config.yaml
dataset: "capsule endoscopy frames (Kvasir-Capsule)"
train_examples: 42238
blocks_per_level: 2
upsampling: "nearest_conv"
learning_rate: 0.0022
eps: 1e-08
precondition_frequency: 10
adamw_weight_decay_other_params: 0
Rows from block 3 of a small class-conditioned image flow-matching model, named by matrix and row number. Rows with one number belong to one channel. Each number is 500 + 25 x the weight over its row's rms, rounded and kept within 0 to 999. All counts start at 0. Numbers have three digits each. After the name is the row's rms in percent of the matrix's.
After each channel's rows are labels from the 100 images, of 14976 (inputs lightly noised), where the channel reaches its highest value: "top examples" is what is common among them. Only what is clearly more common there than usual is listed. The data: capsule endoscopy frames (Kvasir-Capsule). In brackets: how many of the 100, against the usual share in percent.
# convs0: first 3x3 conv (model.enc.1.1.convs.0.weight, 64x64x3x3, each kernel summed), inputs 0-63
# convs1: second 3x3 conv (model.enc.1.1.convs.1.weight, 64x64x3x3, transposed, each kernel summed), outputs 0-63

convs0.20 067:500476527522486484462455504522506460533481496497496507449454530517499489488548507480525507538513495502486475517503496538477493507477491509528518473494505473530484517439492556511546511528468482
convs1.20 089:509505481508517451533502491539459533523505484498508518534532518486483505459514502490483495504492467472564442540474490513486501510453490531533484559501514496497486510541498525510487479516500524
top examples: finding: blood fresh (90 vs 0.9)

convs0.42 116:519500520517510517448529506462492498514470509505512494477500525529471525517516496508502505525491487493468521481482497509492505488482500462482489560481460474441498488497496522561551480559479538
convs1.42 118:466506507426487501535496500533536517514525521567525481495508535489514499506488514483498462511465457515492484529500538482469492491494482521515533509551487501499518490514536540500480530461515494
top examples: finding: ileocecal valve (69 vs 8.8)

convs0.9 082:544501525451474547507451497526475533495530474473540482466482517440484474499493541491528474509514516507507516478472504503502506500469484502516502491507507520511506530522540511526544478475456492
convs1.9 095:496497517502480503516482503460495498512549472521511471490524499474510460490515452526478510463424517472507485448545461484514534478481540469516468497492471492485494495508523494502491499534528520
top examples: finding: blood fresh (28 vs 0.9)

convs0.33 100:493484508515521505532517511492521526453541515586515504499470497462538486494529511504500507487513509456476508521484515482482499514469481510502546486525477468522503513474475508526470517437472507
convs1.33 112:475470512499464511531510509490477510511530468438518564495486515478483448478510502476513482492493492507469496463472468505514528498530482508506524495461504488460510460538467512474492462540497519
top examples: finding: blood fresh (44 vs 0.9)

convs0.40 095:493526490479466506499575518473523501504492471520521511533485476509485530513510520485493515508509496507506418550492488512541481461526469502482460464468510508523506509482508493489461521514470483
convs1.40 073:483512517488537459482481480450513485487481507546491468487509506540502502479506548519514538478539524508488528463470518482452507535488505482533471519498506497499536463510498529484512500492538444
top examples: finding: ileocecal valve (30 vs 8.8)

convs0.5 106:502458564524499493534538509540488501509492527513505510420501519506522473536441471521500508506485483505491526512474504522503518501546527519536502486483525501554522512499514500515513500485469504
convs1.5 081:516500506488470487506520511504492516522489525459493467501505498481479507561493538494522508507504492527539468517475503492441460507459470533483548520509503501466463496487508521458522436523525505
top examples: finding: blood fresh (25 vs 0.9)