Weights of a small class-conditioned image flow-matching model: 32-pixel images, norm layernorm.
Rows from block 7 of a small class-conditioned image flow-matching model, named by matrix and row number. Rows with one number belong to one channel. Each number is 128 + 24 x the weight over its row's rms, rounded and kept within 0 to 255. All counts start at 0. After the name is the row's rms in percent of the matrix's.
Before each channel's rows are labels from the 100 images, of 14976 (inputs lightly noised), where the channel reaches its highest value: "place" is the part of the image that holds the peak. Only what is clearly more common there than usual is listed. The data: capsule endoscopy frames (Kvasir-Capsule).
# convs0: first 3x3 conv (model.decb.0.1.convs.0.weight, 64x64x3x3, each kernel summed), inputs 0-63
# convs1: second 3x3 conv (model.decb.0.1.convs.1.weight, 64x64x3x3, transposed, each kernel summed), outputs 0-63

place: bottom centre
convs0.10 095 [129 100 156 149 121 132 149 127 113 154 127 107 130  98 123 124 108 105 163 125 143 129 117  91 138 127 124 135 147 155 126  96 119 162 176 158 141 139 128  57 140 146 129 110 119 123 115 142 127 130 163  47 124 167  99 118 140 127 105 120 126 176 165 136]
convs1.10 093 [136 114 103 116 124 162  91 133 169 108 168 121  97 105 119 137 131 202 113 142  93 138 131 121 136 101 115 122 134  87 107 136 133  85  83 111 124 125 117 155 120 110 109 112 113 103 151  76 145 145 113 131 143 139 154 123 132 115 168 178 112 137 151 140]

place: bottom left
convs0.7 108 [ 90 132 127 104 160 156 122 157  89 112 130 156 135 140 175  99  95 136 121 149 121  88 140 168 116 110 133 171 128 116 176 189 125 134 114 142 115  84 149 104 138 150 106 115 148 163 115 151 142 114 113  98 111  89 135 117  91 133 123 125 109 119 137 122]
convs1.7 102 [150 155 162 102 108 108 155 132 147 153 171 168 174 133  88 147  95 116 131 125 137 186  94 117 133 116 118 104 141 157 104 130 114 111 162 163 158 162 128 130 144  94 146 100 128  96 154 106 141 133 102 137 157 101 105  99 129 118 136 154 147 146 127 118]

place: bottom right; bottom left
convs0.29 093 [ 99 157  74 146 161 130 133 152 120 134 150 156  89 156 139 128 162  71  80 162 157 112 116 106 113 117 147 116 129 140 110 104 117 137 120 136 151 114  95 131 109 146 145 131 133 155 123 127 195 144 136 119 146 173 138 137 122 116 118 123 104 124  75 132]
convs1.29 062 [148 115 147 166  84 158 122 147 117 113 118 131 131 151 129 155 113 146 101 134 174 135 125 137 130 160 129 123 125 156 120 126 111  93 182  86 130  96  75  77 149  95 163 106 135 129 146 152 140 133 140  85 116 121 130 143 125 119 167 107 148 167 108 141]

place: middle right
convs0.24 076 [ 80 109 193 122  71 109 149 129 138 137 139 104  98 117 160 133 116 118 112 139 130 127 136  95  93 159 127 100 157  91 138 122 126 137 116 149 151 107 121  81 119  99 119 111 147 114 134  91 134 102 150 124 176  92 135 130 109 139 124 130 159 155 170 134]
convs1.24 062 [ 87 118 123 140 130 120 125 110 110 100 133 177 152 128 124 117 112 205 190 142 107 120 105 124 111 148 137 161 159 102  93 127 131 143 127 179 116 133 140 112 124 106 109 164 110 141 170 119 164 112 128  94 121 105 124 128 144 127 131 131 130 156 146  89]

place: bottom right
convs0.17 081 [111 169 106 143 154 118 129 121 201 125 135 129 111 132 108 139 128 128 103 106 127 141  88  84  90 155 117  99 127 130  88 126 158 136  91 145 147 137 116 125 128 135 122 127  96 125 136 137 187 156 116 154 156 105 129 142 142 120 115 182 130  84  93 131]
convs1.17 073 [125 107 143 136  92 120 108 108  92 107 144 103 143 118 127 123 173 120 145 163 148 119 148 130 131 106 132 154 118 106 163 142 109 134 185 138 106 116  92  93 150 140 126  97 127 132  94 148 112 103 150 116 107 172 121 115 123 168 164  88 148 177 153 162]

place: bottom centre; bottom left
convs0.23 114 [114 142 127 162 131 160 133  89 165 129 121 113 148 100 116 132 140 159 137 118 129 135  84 181 142 142 115 126 110 122 117  98 138  96 114 166 138 134 122 171 134 139 148 130 154 105 171 104  87 119 139 203 139 102 125 134 101 128 143 161 110 147 119  88]
convs1.23 137 [133 102 116 109 124 129 110 148 132 168 134 114 132 159 149 142  96 115  92 151 114 151 128 117 140 142 152  76 150 121 159 163 113 171 146  44 142 138 130 136 130 129 123 128 136 134 134  78 149 152 147 122 124 118 112  96 161 150 120 112 182 149 116 148]

place: bottom centre; top centre
convs0.52 094 [159 115 100 106 132  77 156 110 189 164 130  98 165 124 144 121 148 157 136 118 107 139 150 166 141 113 111 117  95 135 192 150 158 140 130 138 141 120 100 110 124 119 114 111 152 149 138 106 128 137 144  97 119 117 117 138 114 143 132 164 132  90 107  75]
convs1.52 072 [155 114 138 137  85 191  92 132 106 135 143 164 142 135 138 150 108 151 114 112 136 148 110 123 155 143 132 102 163 150 152  86 126 120 138 136 123 124 138 154 101 143 154 164  96 112 120 109 124 149 132 148  95 107 144  76 129 111  99 158 149 143 127  66]

place: bottom centre
convs0.45 102 [108 103 123 158 141 129  77 167 106 151 113  80 141 117 114 129 123 130 191 142 123 136 192 147 142 123 157 130 112 141  97 133 126 133 118 136 119 170 136 116  86 129 105 119 123 115 137 122  90 129 119 153 108 127 108 136 143 141 156 168 149 181  91 130]
convs1.45 151 [119 111 112  87 166  62 183 109 183 122 175 140 142 158 134 109 165 152  97 132 161 111 136 105 119 135 116 119 162 111 126 118 124 135 125 137 112 115 139 127 169  92 154 119 131 144 101 112 149  90 143 141 117 118 130 128 113 129 140  97  93 133 106 107]

place: bottom centre
convs0.2 103 [138 133  89 119 113 102 104 146 125 106 117 163 140 130 140 126 186 120 147 156 134 133 188  48 130 135 145 131 113 138 102 127 136 121 114 159 102 136 115  76 110 126  95 114 117 129 113 117  99 131 138 166 111 125 135 127 137 110 130 144 105 189 152 138]
convs1.2 150 [119 141 138 148  99 162 109 133 117  92 137 173 125 141 129 125 153 108 188 123 166 126 112 127 155 110 125 126 121 116 135 160  86 152 110 117  86 125 144 162 126 161 118  87 116 136 148 123 108 185 114 100 108 108 137 156 113 139 162 144  97 134  94 169]

place: bottom left
convs0.0 095 [136 150  79 138 130 130 133 116 125 113 133  87 112 136  90 113  99 116  95 149 176 146 104 109  60  92 131 131 158 136 120 127 146 134 142 167 108 127 152 126 138 156 117 120 136 178 118 172 151 143 102  81 136 134 153 148 175 136 115 120 115 154 127 126]
convs1.0 093 [ 84 107 136 138 133 156 161 145 115 141 165 130 124 111 133 100 151 142 128 131 142 110  94 110 153 136 128 124 146  71 140 155 169 109 119 116 162 108 133  90 113 106 149 127 130 106 147 124 131 153 174 159 141 144  68 141  89 111 154 129 140  73 140 113]

place: bottom right
convs0.51 089 [103 126 173 121 114 111 107 187 108 100 112 136 152 103 129 115 123 138 114 150 138  74 137  86 123 150 142 126 124 135 117 105 165 113 143 158 113 136 152 124 156 162 102 133 133 126 106  89 164 119 132  60 157 144 148 139 127 143 165 108  91 111 142 118]
convs1.51 092 [124 122 148  98 118 184 109  85 134 156 137 122  81 120 138 151 144 114 161 156  75 114 149 118 127 179 157 140 108 108 130 147 113 147 124  70 145 149 148 142 132  96 136 122 117 104 157 133 155  97 125 123  85 112  98 105 141 154 134 122 154 130 158 129]

place: middle right
convs0.22 115 [134 169 131  94 160 125 131  84  92 160 131 118 122 127 110 108 115 117  95 143 130 148  73 135 118 151 129 107  97 172 128 139 118 133 142 130 131 120 136 167 115 154 159 150 126  84 139 111  94 135 139 162 166 154 131 123 117 140 152 121 122 130 207 143]
convs1.22 107 [130 114 107 139  85 131 102 108 153  92 110 151 117 137 118 129 196 144 116 129 124 171 135 152 154 125 105 117 151  93 125 120  70 153 147 146 126 133 122 108 162  85 120  94 153 163  97 100 135 142 123 145  81 137 118 152 128 162 141 104 126 149 106 122]

place: bottom right; middle right
convs0.42 098 [146 108  69 140 149 145 151 142 144 149 141 100 138 153 113 125 129 115 129 138 138 123 109 122 116 127 165 115 152 131 133 122 120 112  90 106 158 113 114  95 175 129 130 136 131 141 105  85 102 137 123  29  85 152 101 122 142 123 114 142 152 109 149 113]
convs1.42 087 [ 95 121  90 145 142 114 111  87 148 136 124  76 138 127 117 144 101 110  90  91  78 170 128 150 142 140  94 145 151 147 174 116 138 167 173  96 123 158 119 154 123 121 138 166 139 135 119 113 142 136 121 161 146 120 132 171 109 123  97 138 144 152 126 138]

place: bottom centre
convs0.37 114 [132 114 114 123 118 123 131 112 103 117 135  77 129  96 142 137 115 114  92 111 123 165 141 135 174 170 110 136 121 128 127 117 103 130 112 141 101 142 114 102 121  87  89 127 132 123 141 156 142 135 133 209 135 148 143 159  70 125 148 151 136 118  77 156]
convs1.37 171 [100 141 163  88 139 102 155 142  84 130 159 142 148 123 131 114 139 155 178 138 152 115 129 105 139 106 142 140  86 113 158 125 110 135 120 129  95  95 180 146 109 166 143 156  97 130 111 138 140 135  88 144 173 130 136  93 131 103 146 113  94 155  99 129]

place: bottom right; top right
convs0.40 082 [131 134 133 133  95  95  99 137 164 114 139 136  86 116 124 123 101 129 162 100 135 139 126 183 118 108 124  86 121 114 149 122 171 151 110 119 180 150 122 191 125  85 108 115 145 125 119 164 122 113 145 122 154 126 153 114 144 129 125 121  89  75 143 119]
convs1.40 069 [ 93 153 163 137 146 140 159 112 131 121 132 144 149 101 143  96 133 113  94  75  99 123 127 124 100 122 103 132 190 173 139 147 119 132 130 140  86 101  98 125 128  97 151 138 112  98 117 119 105 147 150 125 182 140  80 124  99 120 134 110 130  92 109 138]

place: middle right
convs0.39 101 [136 131 122 124 121 134 154 105 144 138 139 158 125 112 138 130 132 139 166 150 142 105 127 160 114 135 114 145 138 139 141 139 139 115 127 109 136 156 143 117 133 142 138 139  97 123 112 129 139 146 109 124 121 126 147 124   0 133 147 109 132 117 163 100]
convs1.39 077 [153 157 112  90 117 159 119 116 143  74 115 173 137 138 145 144 133 146 106 128 173 156 101 120 132  90  89 153 118 118 150 102 130 129 152 141 100 119 146 106 121 119 110 117 134 133 141 111 147 110 149 134 189 149 141 132 116 113  86 141  56 140 140 122]

place: bottom left
convs0.58 092 [112 118 149 139 132 145 139 103 108 120 142 148 112 136 147  76 129 109 109 132 106 101 161 116 130 127  94 129 145 122 157 133 122 100  90 177 125 102 109 148  88 113 101 133 149 165 115 115 182 132 119 151 160  80 127 144 153 117 139 120 119 101  64  95]
convs1.58 081 [139 159 128 162 118 108 159 154  79 156 146 160 146  86 120 110 145 101 140 129 103 108 122 148 130  91 119  87 103 165 131 113 184 129 153 127 128 143 117 101 160  56 123 126 153 103 116 151 123 148 127 104 155 151 109 124 130 117 128 140  93 146 129 131]

place: bottom centre
convs0.14 106 [110 130 166 153 104 122 140 128 128 121 128  78 108  89 165 113 152 111 188 139 117 103 105  78 178 157  97 147 130 120 133 135 156 122 141 174 103 139 143 129  94  99 133 124 105 123  98 161 105 121 137 181 141 135 104 122 121 130 144 138 107 145 122 118]
convs1.14 115 [ 89 122  94 180  94 119 123 135 112 143 174 173 142 108 126 107 130 146 126  77 117 134 127 128 146 138 130 116 144 128 102 147 114 115  89 133 167 163 139 172 119 105  94 154 144 148  93 124 159 154 113 173 104 115 149 110  95 119 130 155 121 126 135 161]

place: bottom left
convs0.38 071 [182 107 139 118 114 114  98 102 146 164 135 124 138 120 121 120 110 148 131  97 150 155 145 115 145 116 138 109  99 117 137 154 135 112 133 112  98 156 102 130 148 128 117 131 144 146 110 118  99 118 110 167 155 133  68 130 166 196 106  79 113 113 167 156]
convs1.38 060 [151 176 131 153 137 138 163 114 102  73 121 172 127 150 155 149 124  91 126 136 130 166 160 177 161 131 141 149 118 122 104 106 129  95 168 134 116 141 116 107 120 124 135  96 101 122  99 116 152 132 169 128 129 131  88 126  74 122 120 167 143 136 131 122]

place: centre; bottom left
convs0.27 090 [100 175  88 130 164 142 123 163 107 153 162 121 136 123 126 125 130 119 127 161 154 101  92 132 108  98 132 114 147 150 135 114 112 135  71 151 135 130 120 148 124 134 135 117 115 159 108 182 169 123 144 154 139 149 139 135 148 150 104 110  56 137  96 130]
convs1.27 067 [135 139  97 149 120 123 141  85 115  99 133 107 137 130 132 149 153 143 131 147 128 131 103 143 110 107 124 123 164 180 111 142 144  81 145 112 112 159 115  74 144 159  87 139 142 111 123  55 156 128 130 116 122 117 124 135  58 113 151 111 144 117 130 140]

place: centre; bottom centre
convs0.59 090 [121 158 139 167 135 106 122  89 120 140 156 101 107 118 125 130 130 131  85 149 127 115  91 201 111 139 150 130 122 133 110 142 119 127  73  82 125 157 115 126  98 122 125 134 182 131 132 114  93 138 170 166 160 118 120 140 139 115 132 126  81 134 147 134]
convs1.59 103 [162 154 117 146 113 127 174 185 157 178 132 126 168 113 131 136 126 130 152 123 184  96 165 124 137 100 129 149 119 150 115 168  96 126 136 128 127 121 102 120 133 168 168 119 121 108 143 129 130 105 113 107 139 104 162 144 122 141 107 151  92  89 108 106]

place: centre
convs0.36 094 [137 152 123 135 117 152 148 127 108 104 110 171 122 146 128 117 146 106 118 111 159 104  70 110 106 136 137  73 130 107 141 137  96 114 165 124 156 115 104 148 124 110 140 135 106 124 158 165 221 131 110 107 121 146 149 146 123 135 118 128 105 141 158 152]
convs1.36 074 [ 77  97 118 128  98 123  93 125 154 112 130 120 102 156 132 119  64 163 128 172  92 118 145 110 150 111 111 127 117 187  96 148 116 129 134 106 136  97 105 104  99 109 119 143 129 159  90 182 107 150 126 148 159 124 122 109 129 127 143 124 144 129 106 130]