Rows from block 5, named by matrix and row number. Rows with one number belong to one channel. Each number is 50 + 10 x the weight over its row's rms, rounded and kept within 0 to 99. All counts start at 0. After the name is the row's rms in percent of the matrix's.
# convs0: first 3x3 conv (model.mid.1.convs.0.weight, 128x128x3x3), inputs 104-116, a 3x3 kernel for each
# convs1: second 3x3 conv (model.mid.1.convs.1.weight, 128x128x3x3, transposed), outputs 104-116, a 3x3 kernel for each
convs0.31 099:28 47 38 58 60 44 42 43 44 52 49 77 44 44 56 53 53 56 36 21 43 38 57 56 66 47 55 28 46 51 47 41 47 63 51 43 23 38 52 52 35 38 59 69 58 54 56 51 48 37 53 28 69 31 35 32 55 44 56 54 63 26 60 60 43 50 38 59 63 51 54 60 28 53 46 52 35 42 48 47 55 52 35 57 51 71 34 48 61 55 51 41 58 51 29 48 59 44 66 61 52 55 49 48 49 43 42 41 52 49 68 49 63 39 49 40 58
convs0.32 091:47 56 43 29 52 57 55 38 45 51 47 58 57 36 50 62 57 37 37 37 46 42 54 61 50 54 68 52 57 43 64 44 28 56 44 37 53 46 56 60 73 50 44 58 55 25 49 47 44 61 46 32 56 47 46 45 55 31 45 48 48 60 54 42 54 63 42 45 42 61 41 51 43 42 43 51 50 67 47 55 53 37 45 37 67 43 57 32 58 53 41 61 21 34 56 31 44 24 55 60 42 44 34 48 44 47 38 61 57 42 44 62 56 37 44 54 55
convs0.33 110:49 62 42 48 50 53 36 47 58 56 38 69 37 53 63 44 38 63 64 50 51 43 43 58 45 61 58 39 72 54 59 49 42 54 53 33 40 42 41 36 56 61 56 37 68 55 46 31 50 49 39 74 50 46 28 61 72 49 67 57 44 57 42 36 53 60 47 38 46 51 53 64 52 55 62 54 34 50 67 35 55 46 40 43 48 50 60 52 38 57 49 39 64 51 52 47 46 65 58 47 36 44 48 44 54 50 50 54 61 50 47 37 46 47 41 39 33
convs0.34 092:60 48 48 53 79 78 31 38 53 27 67 49 49 69 49 67 50 50 46 49 40 55 30 53 48 53 57 53 61 52 55 49 55 55 35 53 57 59 48 48 50 49 58 39 39 39 49 47 51 51 63 35 46 47 66 58 55 45 51 64 35 42 57 59 54 43 52 31 52 64 56 51 55 42 46 55 54 43 60 51 57 70 45 52 50 63 32 39 46 60 72 60 78 56 57 52 41 17 20 58 54 56 36 60 52 43 43 37 45 53 46 44 60 49 43 47 42
convs0.35 096:54 41 43 54 45 34 40 58 35 54 36 49 52 40 43 48 75 41 40 65 49 64 57 46 60 45 39 37 63 41 71 47 43 57 55 32 47 66 53 49 55 46 38 50 53 50 54 67 60 49 56 62 50 38 66 44 44 46 54 55 48 41 73 52 68 54 34 63 58 57 35 50 61 65 54 49 50 61 51 49 61 44 59 41 50 42 64 57 55 41 51 43 55 52 52 56 42 52 48 42 62 57 41 55 44 59 53 51 62 52 42 48 47 47 47 56 61
convs0.36 101:65 39 45 59 45 36 39 49 40 46 47 53 67 52 57 52 45 47 60 54 43 75 46 47 62 63 63 55 46 51 44 44 47 63 44 58 49 55 54 50 40 40 39 37 37 41 51 47 56 50 54 42 64 36 53 53 43 33 49 55 46 48 57 63 53 67 59 59 71 42 35 47 46 59 50 45 44 52 62 46 46 41 28 47 68 40 60 45 64 55 40 44 59 49 55 44 52 65 58 64 57 45 46 26 42 49 46 63 56 59 39 39 37 36 58 44 51
convs0.37 104:53 50 85 35 51 44 36 50 22 48 63 48 65 69 53 42 55 41 34 60 73 42 52 56 46 49 35 50 56 55 49 39 55 42 41 43 46 61 49 33 50 45 46 60 71 57 65 54 68 49 31 48 48 44 45 54 41 64 57 47 48 54 48 46 60 62 43 38 67 35 66 50 45 40 48 54 57 56 49 49 61 39 36 50 45 55 58 33 49 54 70 44 58 50 41 39 46 48 58 61 57 62 39 50 43 51 45 38 45 53 49 55 45 34 45 50 43
convs0.38 111:60 52 42 50 47 38 56 60 39 45 37 64 51 62 47 52 50 73 48 50 44 52 55 48 46 43 69 58 46 40 38 52 60 58 29 62 41 59 59 62 54 47 44 38 62 52 58 84 58 54 36 37 48 55 47 41 42 86 41 58 30 55 43 53 52 64 56 59 50 46 52 51 76 46 85 45 36 57 49 44 80 51 47 43 45 41 58 46 55 57 51 44 45 37 44 35 56 38 51 62 33 74 55 45 60 63 35 62 51 48 44 49 41 39 54 46 49
convs0.39 097:53 50 52 45 44 51 35 33 38 40 51 67 58 53 45 38 59 58 24 42 69 58 45 55 42 43 63 53 57 52 40 54 45 61 40 63 63 45 56 44 38 44 57 52 48 53 49 45 66 69 44 42 47 47 30 45 53 49 42 50 60 46 44 30 44 58 35 41 66 42 75 31 31 43 47 56 36 50 37 49 51 36 46 70 53 41 63 38 44 38 60 39 57 49 54 53 61 62 63 62 47 58 56 60 56 65 60 37 52 74 59 57 51 42 39 71 32
convs0.40 088:65 63 52 32 60 31 40 40 19 46 49 50 59 76 50 69 51 45 58 50 44 58 59 50 55 43 44 46 57 32 42 37 53 41 53 58 45 60 47 53 44 54 68 47 59 27 65 47 48 56 54 60 54 59 42 55 29 66 56 55 47 48 65 58 50 39 56 54 38 58 54 47 58 49 57 46 52 47 58 50 49 62 43 24 58 56 45 51 55 42 25 14 39 45 31 31 57 65 56 54 52 39 46 35 45 52 62 46 50 46 61 40 52 56 37 48 51
convs0.41 091:53 51 49 58 56 48 36 51 63 74 51 63 50 43 64 63 66 47 64 38 62 45 48 50 40 49 56 54 55 40 37 41 44 54 52 53 49 44 68 47 52 64 44 36 54 43 50 38 48 49 62 38 50 42 40 59 37 41 64 40 51 50 53 43 40 57 56 57 40 44 49 44 37 41 44 62 59 35 49 48 43 46 53 38 43 71 30 28 47 43 57 20 61 49 56 56 36 48 36 51 55 31 44 69 44 60 77 56 36 49 59 56 44 54 57 54 58
convs0.42 104:79 70 54 63 42 43 28 55 45 53 53 53 54 60 32 53 48 48 56 38 62 48 64 59 56 28 40 51 42 34 48 42 61 43 41 53 46 29 40 58 51 54 56 46 31 48 55 49 48 55 35 55 58 62 64 39 44 46 34 50 45 49 52 48 54 42 62 49 49 39 59 62 45 53 57 58 57 48 55 51 44 21 50 64 45 55 62 45 44 42 45 52 56 56 50 63 47 44 45 56 56 37 52 47 50 21 47 50 48 59 43 56 58 37 42 32 59
convs0.43 101:38 59 51 17 49 51 51 50 54 59 38 37 47 61 57 47 35 37 57 51 55 55 59 39 47 45 39 50 48 54 48 45 45 50 58 24 45 35 40 53 62 66 55 62 53 53 65 51 40 69 62 43 39 29 42 47 43 36 49 50 42 66 42 42 63 75 47 44 44 44 44 46 64 45 41 46 53 48 58 44 52 51 69 59 43 51 48 48 62 63 52 47 61 47 53 47 51 57 50 60 52 54 46 33 54 55 63 62 40 50 41 35 62 59 40 50 39
convs0.44 099:52 51 45 33 45 52 53 52 49 53 52 43 38 39 53 61 62 74 58 51 42 53 42 48 56 58 50 55 63 53 34 40 57 48 54 69 62 64 57 32 42 55 54 56 58 59 57 44 66 39 59 55 49 45 56 62 53 46 49 57 47 40 48 56 44 53 61 67 48 62 34 42 39 71 54 33 53 50 43 48 54 46 53 67 34 59 56 60 61 44 54 40 61 54 56 51 53 61 51 43 48 73 56 55 55 24 56 32 32 61 30 50 54 58 53 42 40
convs1.31 094:40 60 57 59 56 39 38 39 56 35 48 37 37 62 45 46 33 49 38 52 38 46 59 37 57 37 62 37 42 35 65 62 47 43 54 50 61 39 48 50 54 56 63 36 49 48 53 65 52 64 42 49 57 57 46 62 62 50 58 43 39 64 65 49 51 43 38 36 71 64 59 56 53 55 62 46 49 45 52 63 69 48 46 62 48 45 51 49 51 53 53 42 67 55 58 64 67 35 55 46 47 52 61 45 41 42 56 36 36 51 35 48 49 61 31 55 43
convs1.32 096:36 38 45 42 38 42 70 45 46 60 45 48 53 56 37 42 52 59 40 57 50 37 60 48 58 49 70 54 59 46 56 65 47 64 30 24 47 64 68 63 35 42 54 62 55 33 34 61 52 51 55 46 38 56 40 64 44 53 62 58 49 59 42 49 51 45 49 34 28 58 34 54 45 48 50 31 47 49 55 47 58 44 46 52 59 37 60 48 59 52 32 61 55 55 51 44 38 43 60 31 42 39 65 62 60 40 44 47 51 34 29 56 37 56 40 70 46
convs1.33 099:58 45 51 53 71 58 38 34 54 51 51 56 38 54 39 39 57 69 36 48 73 48 54 45 47 53 61 65 73 62 40 47 37 64 58 52 58 53 37 45 37 59 56 50 57 59 37 25 57 56 43 61 52 66 77 44 51 46 52 47 47 60 59 48 52 34 52 47 36 44 52 46 52 52 46 54 62 37 29 44 47 57 49 63 48 51 66 32 52 36 41 59 60 48 49 48 39 39 53 49 41 58 49 50 52 54 52 67 37 61 38 50 44 45 50 54 48
convs1.34 093:49 63 32 27 44 42 46 42 48 51 46 60 60 48 56 60 54 46 62 59 23 60 54 55 71 42 38 51 52 47 55 55 54 59 45 37 61 38 48 48 50 71 63 62 45 57 40 58 50 54 54 42 47 54 42 34 52 41 59 66 45 51 41 55 53 61 62 58 66 32 56 41 55 52 41 57 44 48 55 48 34 31 61 41 61 56 40 37 55 35 55 47 56 64 52 40 46 50 35 57 45 58 39 43 57 29 33 37 56 52 46 35 45 45 48 57 33
convs1.35 096:44 61 35 54 59 53 36 41 58 33 33 46 78 51 39 52 46 53 60 44 53 56 36 37 33 36 59 54 56 55 72 35 35 59 54 56 47 53 45 40 52 48 54 64 50 58 57 54 36 62 39 44 55 57 70 47 50 44 56 64 51 60 36 45 51 54 76 47 46 36 48 34 50 53 47 49 60 37 39 39 54 49 55 63 35 40 33 49 43 43 49 58 39 58 45 32 54 45 49 46 51 38 48 41 57 44 50 58 26 57 42 51 48 56 45 48 54
convs1.36 106:54 34 40 54 52 42 40 59 57 65 50 59 57 43 52 62 46 58 52 41 48 65 48 55 45 38 55 40 78 46 57 59 54 50 44 36 50 35 49 61 59 62 39 44 42 54 41 53 37 52 42 44 75 60 41 39 40 27 49 47 63 58 60 54 48 54 57 60 47 46 39 44 37 54 55 60 42 48 61 53 52 45 63 47 40 27 55 59 48 67 72 52 38 42 35 46 56 58 38 76 47 39 68 46 55 44 40 36 33 64 40 71 62 51 53 67 38
convs1.37 103:43 47 57 56 55 40 40 41 45 46 49 54 48 55 38 58 30 40 62 34 62 56 44 58 62 40 67 47 55 45 54 56 59 48 18 59 55 29 48 52 49 70 50 67 52 53 64 54 69 53 32 50 43 55 52 50 53 46 50 38 75 55 55 50 50 57 40 67 45 49 53 46 49 40 66 57 37 51 65 62 65 51 51 62 41 40 54 51 44 47 46 59 62 41 62 48 66 60 65 46 57 64 40 54 64 39 33 55 48 53 56 37 57 50 60 61 53
convs1.38 136:43 54 47 43 56 39 49 48 41 49 38 42 56 59 37 41 54 57 70 54 41 56 50 34 51 60 54 71 51 57 41 60 42 57 51 54 53 49 33 53 60 70 54 55 46 44 55 29 63 50 47 41 41 51 48 57 44 54 36 64 43 72 59 46 43 51 46 57 50 47 51 48 41 69 42 46 47 40 61 43 63 47 61 52 43 63 61 45 51 49 52 53 72 54 53 16 36 49 69 42 58 61 54 42 27 52 67 59 60 47 53 52 53 52 48 51 58
convs1.39 093:39 53 66 55 54 45 62 40 49 65 42 47 52 60 52 49 39 59 55 42 43 61 84 50 44 35 44 56 61 47 46 58 62 42 46 39 44 53 51 63 71 39 49 44 54 65 50 24 32 42 36 50 41 41 68 50 44 57 44 35 45 62 63 51 58 61 56 52 45 60 37 56 68 51 48 59 58 47 45 65 76 52 52 59 29 54 62 56 53 68 48 51 41 46 44 48 55 52 42 54 50 38 59 64 40 38 36 30 51 45 65 49 34 43 47 45 49
convs1.40 090:60 49 55 61 46 48 42 54 47 46 45 41 51 49 39 32 47 81 39 52 46 58 45 58 36 60 48 29 50 46 67 44 55 50 49 64 48 39 36 46 49 50 34 40 57 38 63 54 44 56 56 50 63 55 44 52 41 56 42 59 60 40 63 58 65 52 69 58 48 50 69 31 51 28 52 52 47 51 32 52 35 55 47 51 54 46 58 76 52 57 36 48 55 48 47 57 45 64 39 51 55 62 37 48 49 36 62 58 47 46 92 54 53 42 33 59 41
convs1.41 101:48 54 51 59 45 45 47 23 50 65 52 67 42 43 62 38 31 40 67 53 53 33 56 48 49 51 43 40 66 42 54 51 59 51 51 63 53 48 50 44 56 61 64 51 50 52 23 40 37 63 42 72 37 50 59 39 43 49 42 45 60 50 68 60 52 49 51 28 63 38 50 51 36 39 61 36 80 09 51 56 52 44 65 62 58 39 44 71 50 43 40 50 51 46 47 53 48 59 49 59 55 66 43 51 52 47 71 46 52 41 38 54 50 42 33 64 47
convs1.42 100:49 44 45 55 48 48 60 60 49 42 44 57 45 60 42 47 64 48 57 45 45 55 48 48 55 52 47 45 49 52 43 57 45 65 53 59 35 54 43 37 53 51 39 59 37 53 50 64 58 54 53 28 40 56 31 36 66 58 43 62 50 41 38 57 54 53 45 55 49 36 64 48 47 46 47 43 56 43 49 58 38 44 56 35 64 51 29 59 40 35 45 54 62 51 53 54 43 35 56 54 43 65 48 50 40 59 43 37 47 66 54 41 45 41 36 64 61
convs1.43 099:59 56 54 46 45 48 70 40 44 40 57 38 66 47 78 41 41 43 54 63 71 36 51 52 38 68 37 44 47 62 54 52 36 46 30 34 49 44 55 41 36 26 52 54 68 63 61 58 47 40 69 63 57 21 51 28 48 39 52 53 54 43 59 52 57 64 47 54 38 46 47 37 58 53 56 51 45 48 41 57 46 40 60 48 35 44 63 52 48 57 31 52 47 71 58 39 65 77 33 58 80 51 41 66 44 41 51 71 50 50 59 45 51 43 39 61 47
convs1.44 094:33 48 31 54 46 53 57 56 57 43 48 42 47 78 36 41 48 57 47 36 46 44 57 68 46 49 44 41 45 62 67 39 66 66 25 53 48 53 52 44 59 68 42 45 40 62 70 32 32 47 43 54 47 46 52 60 73 64 43 48 40 48 40 42 51 40 57 47 43 47 40 40 43 44 45 71 39 49 56 39 48 58 51 39 42 43 53 57 43 61 51 42 36 45 55 50 46 54 51 44 31 58 56 61 60 43 50 59 53 45 56 16 54 56 64 51 39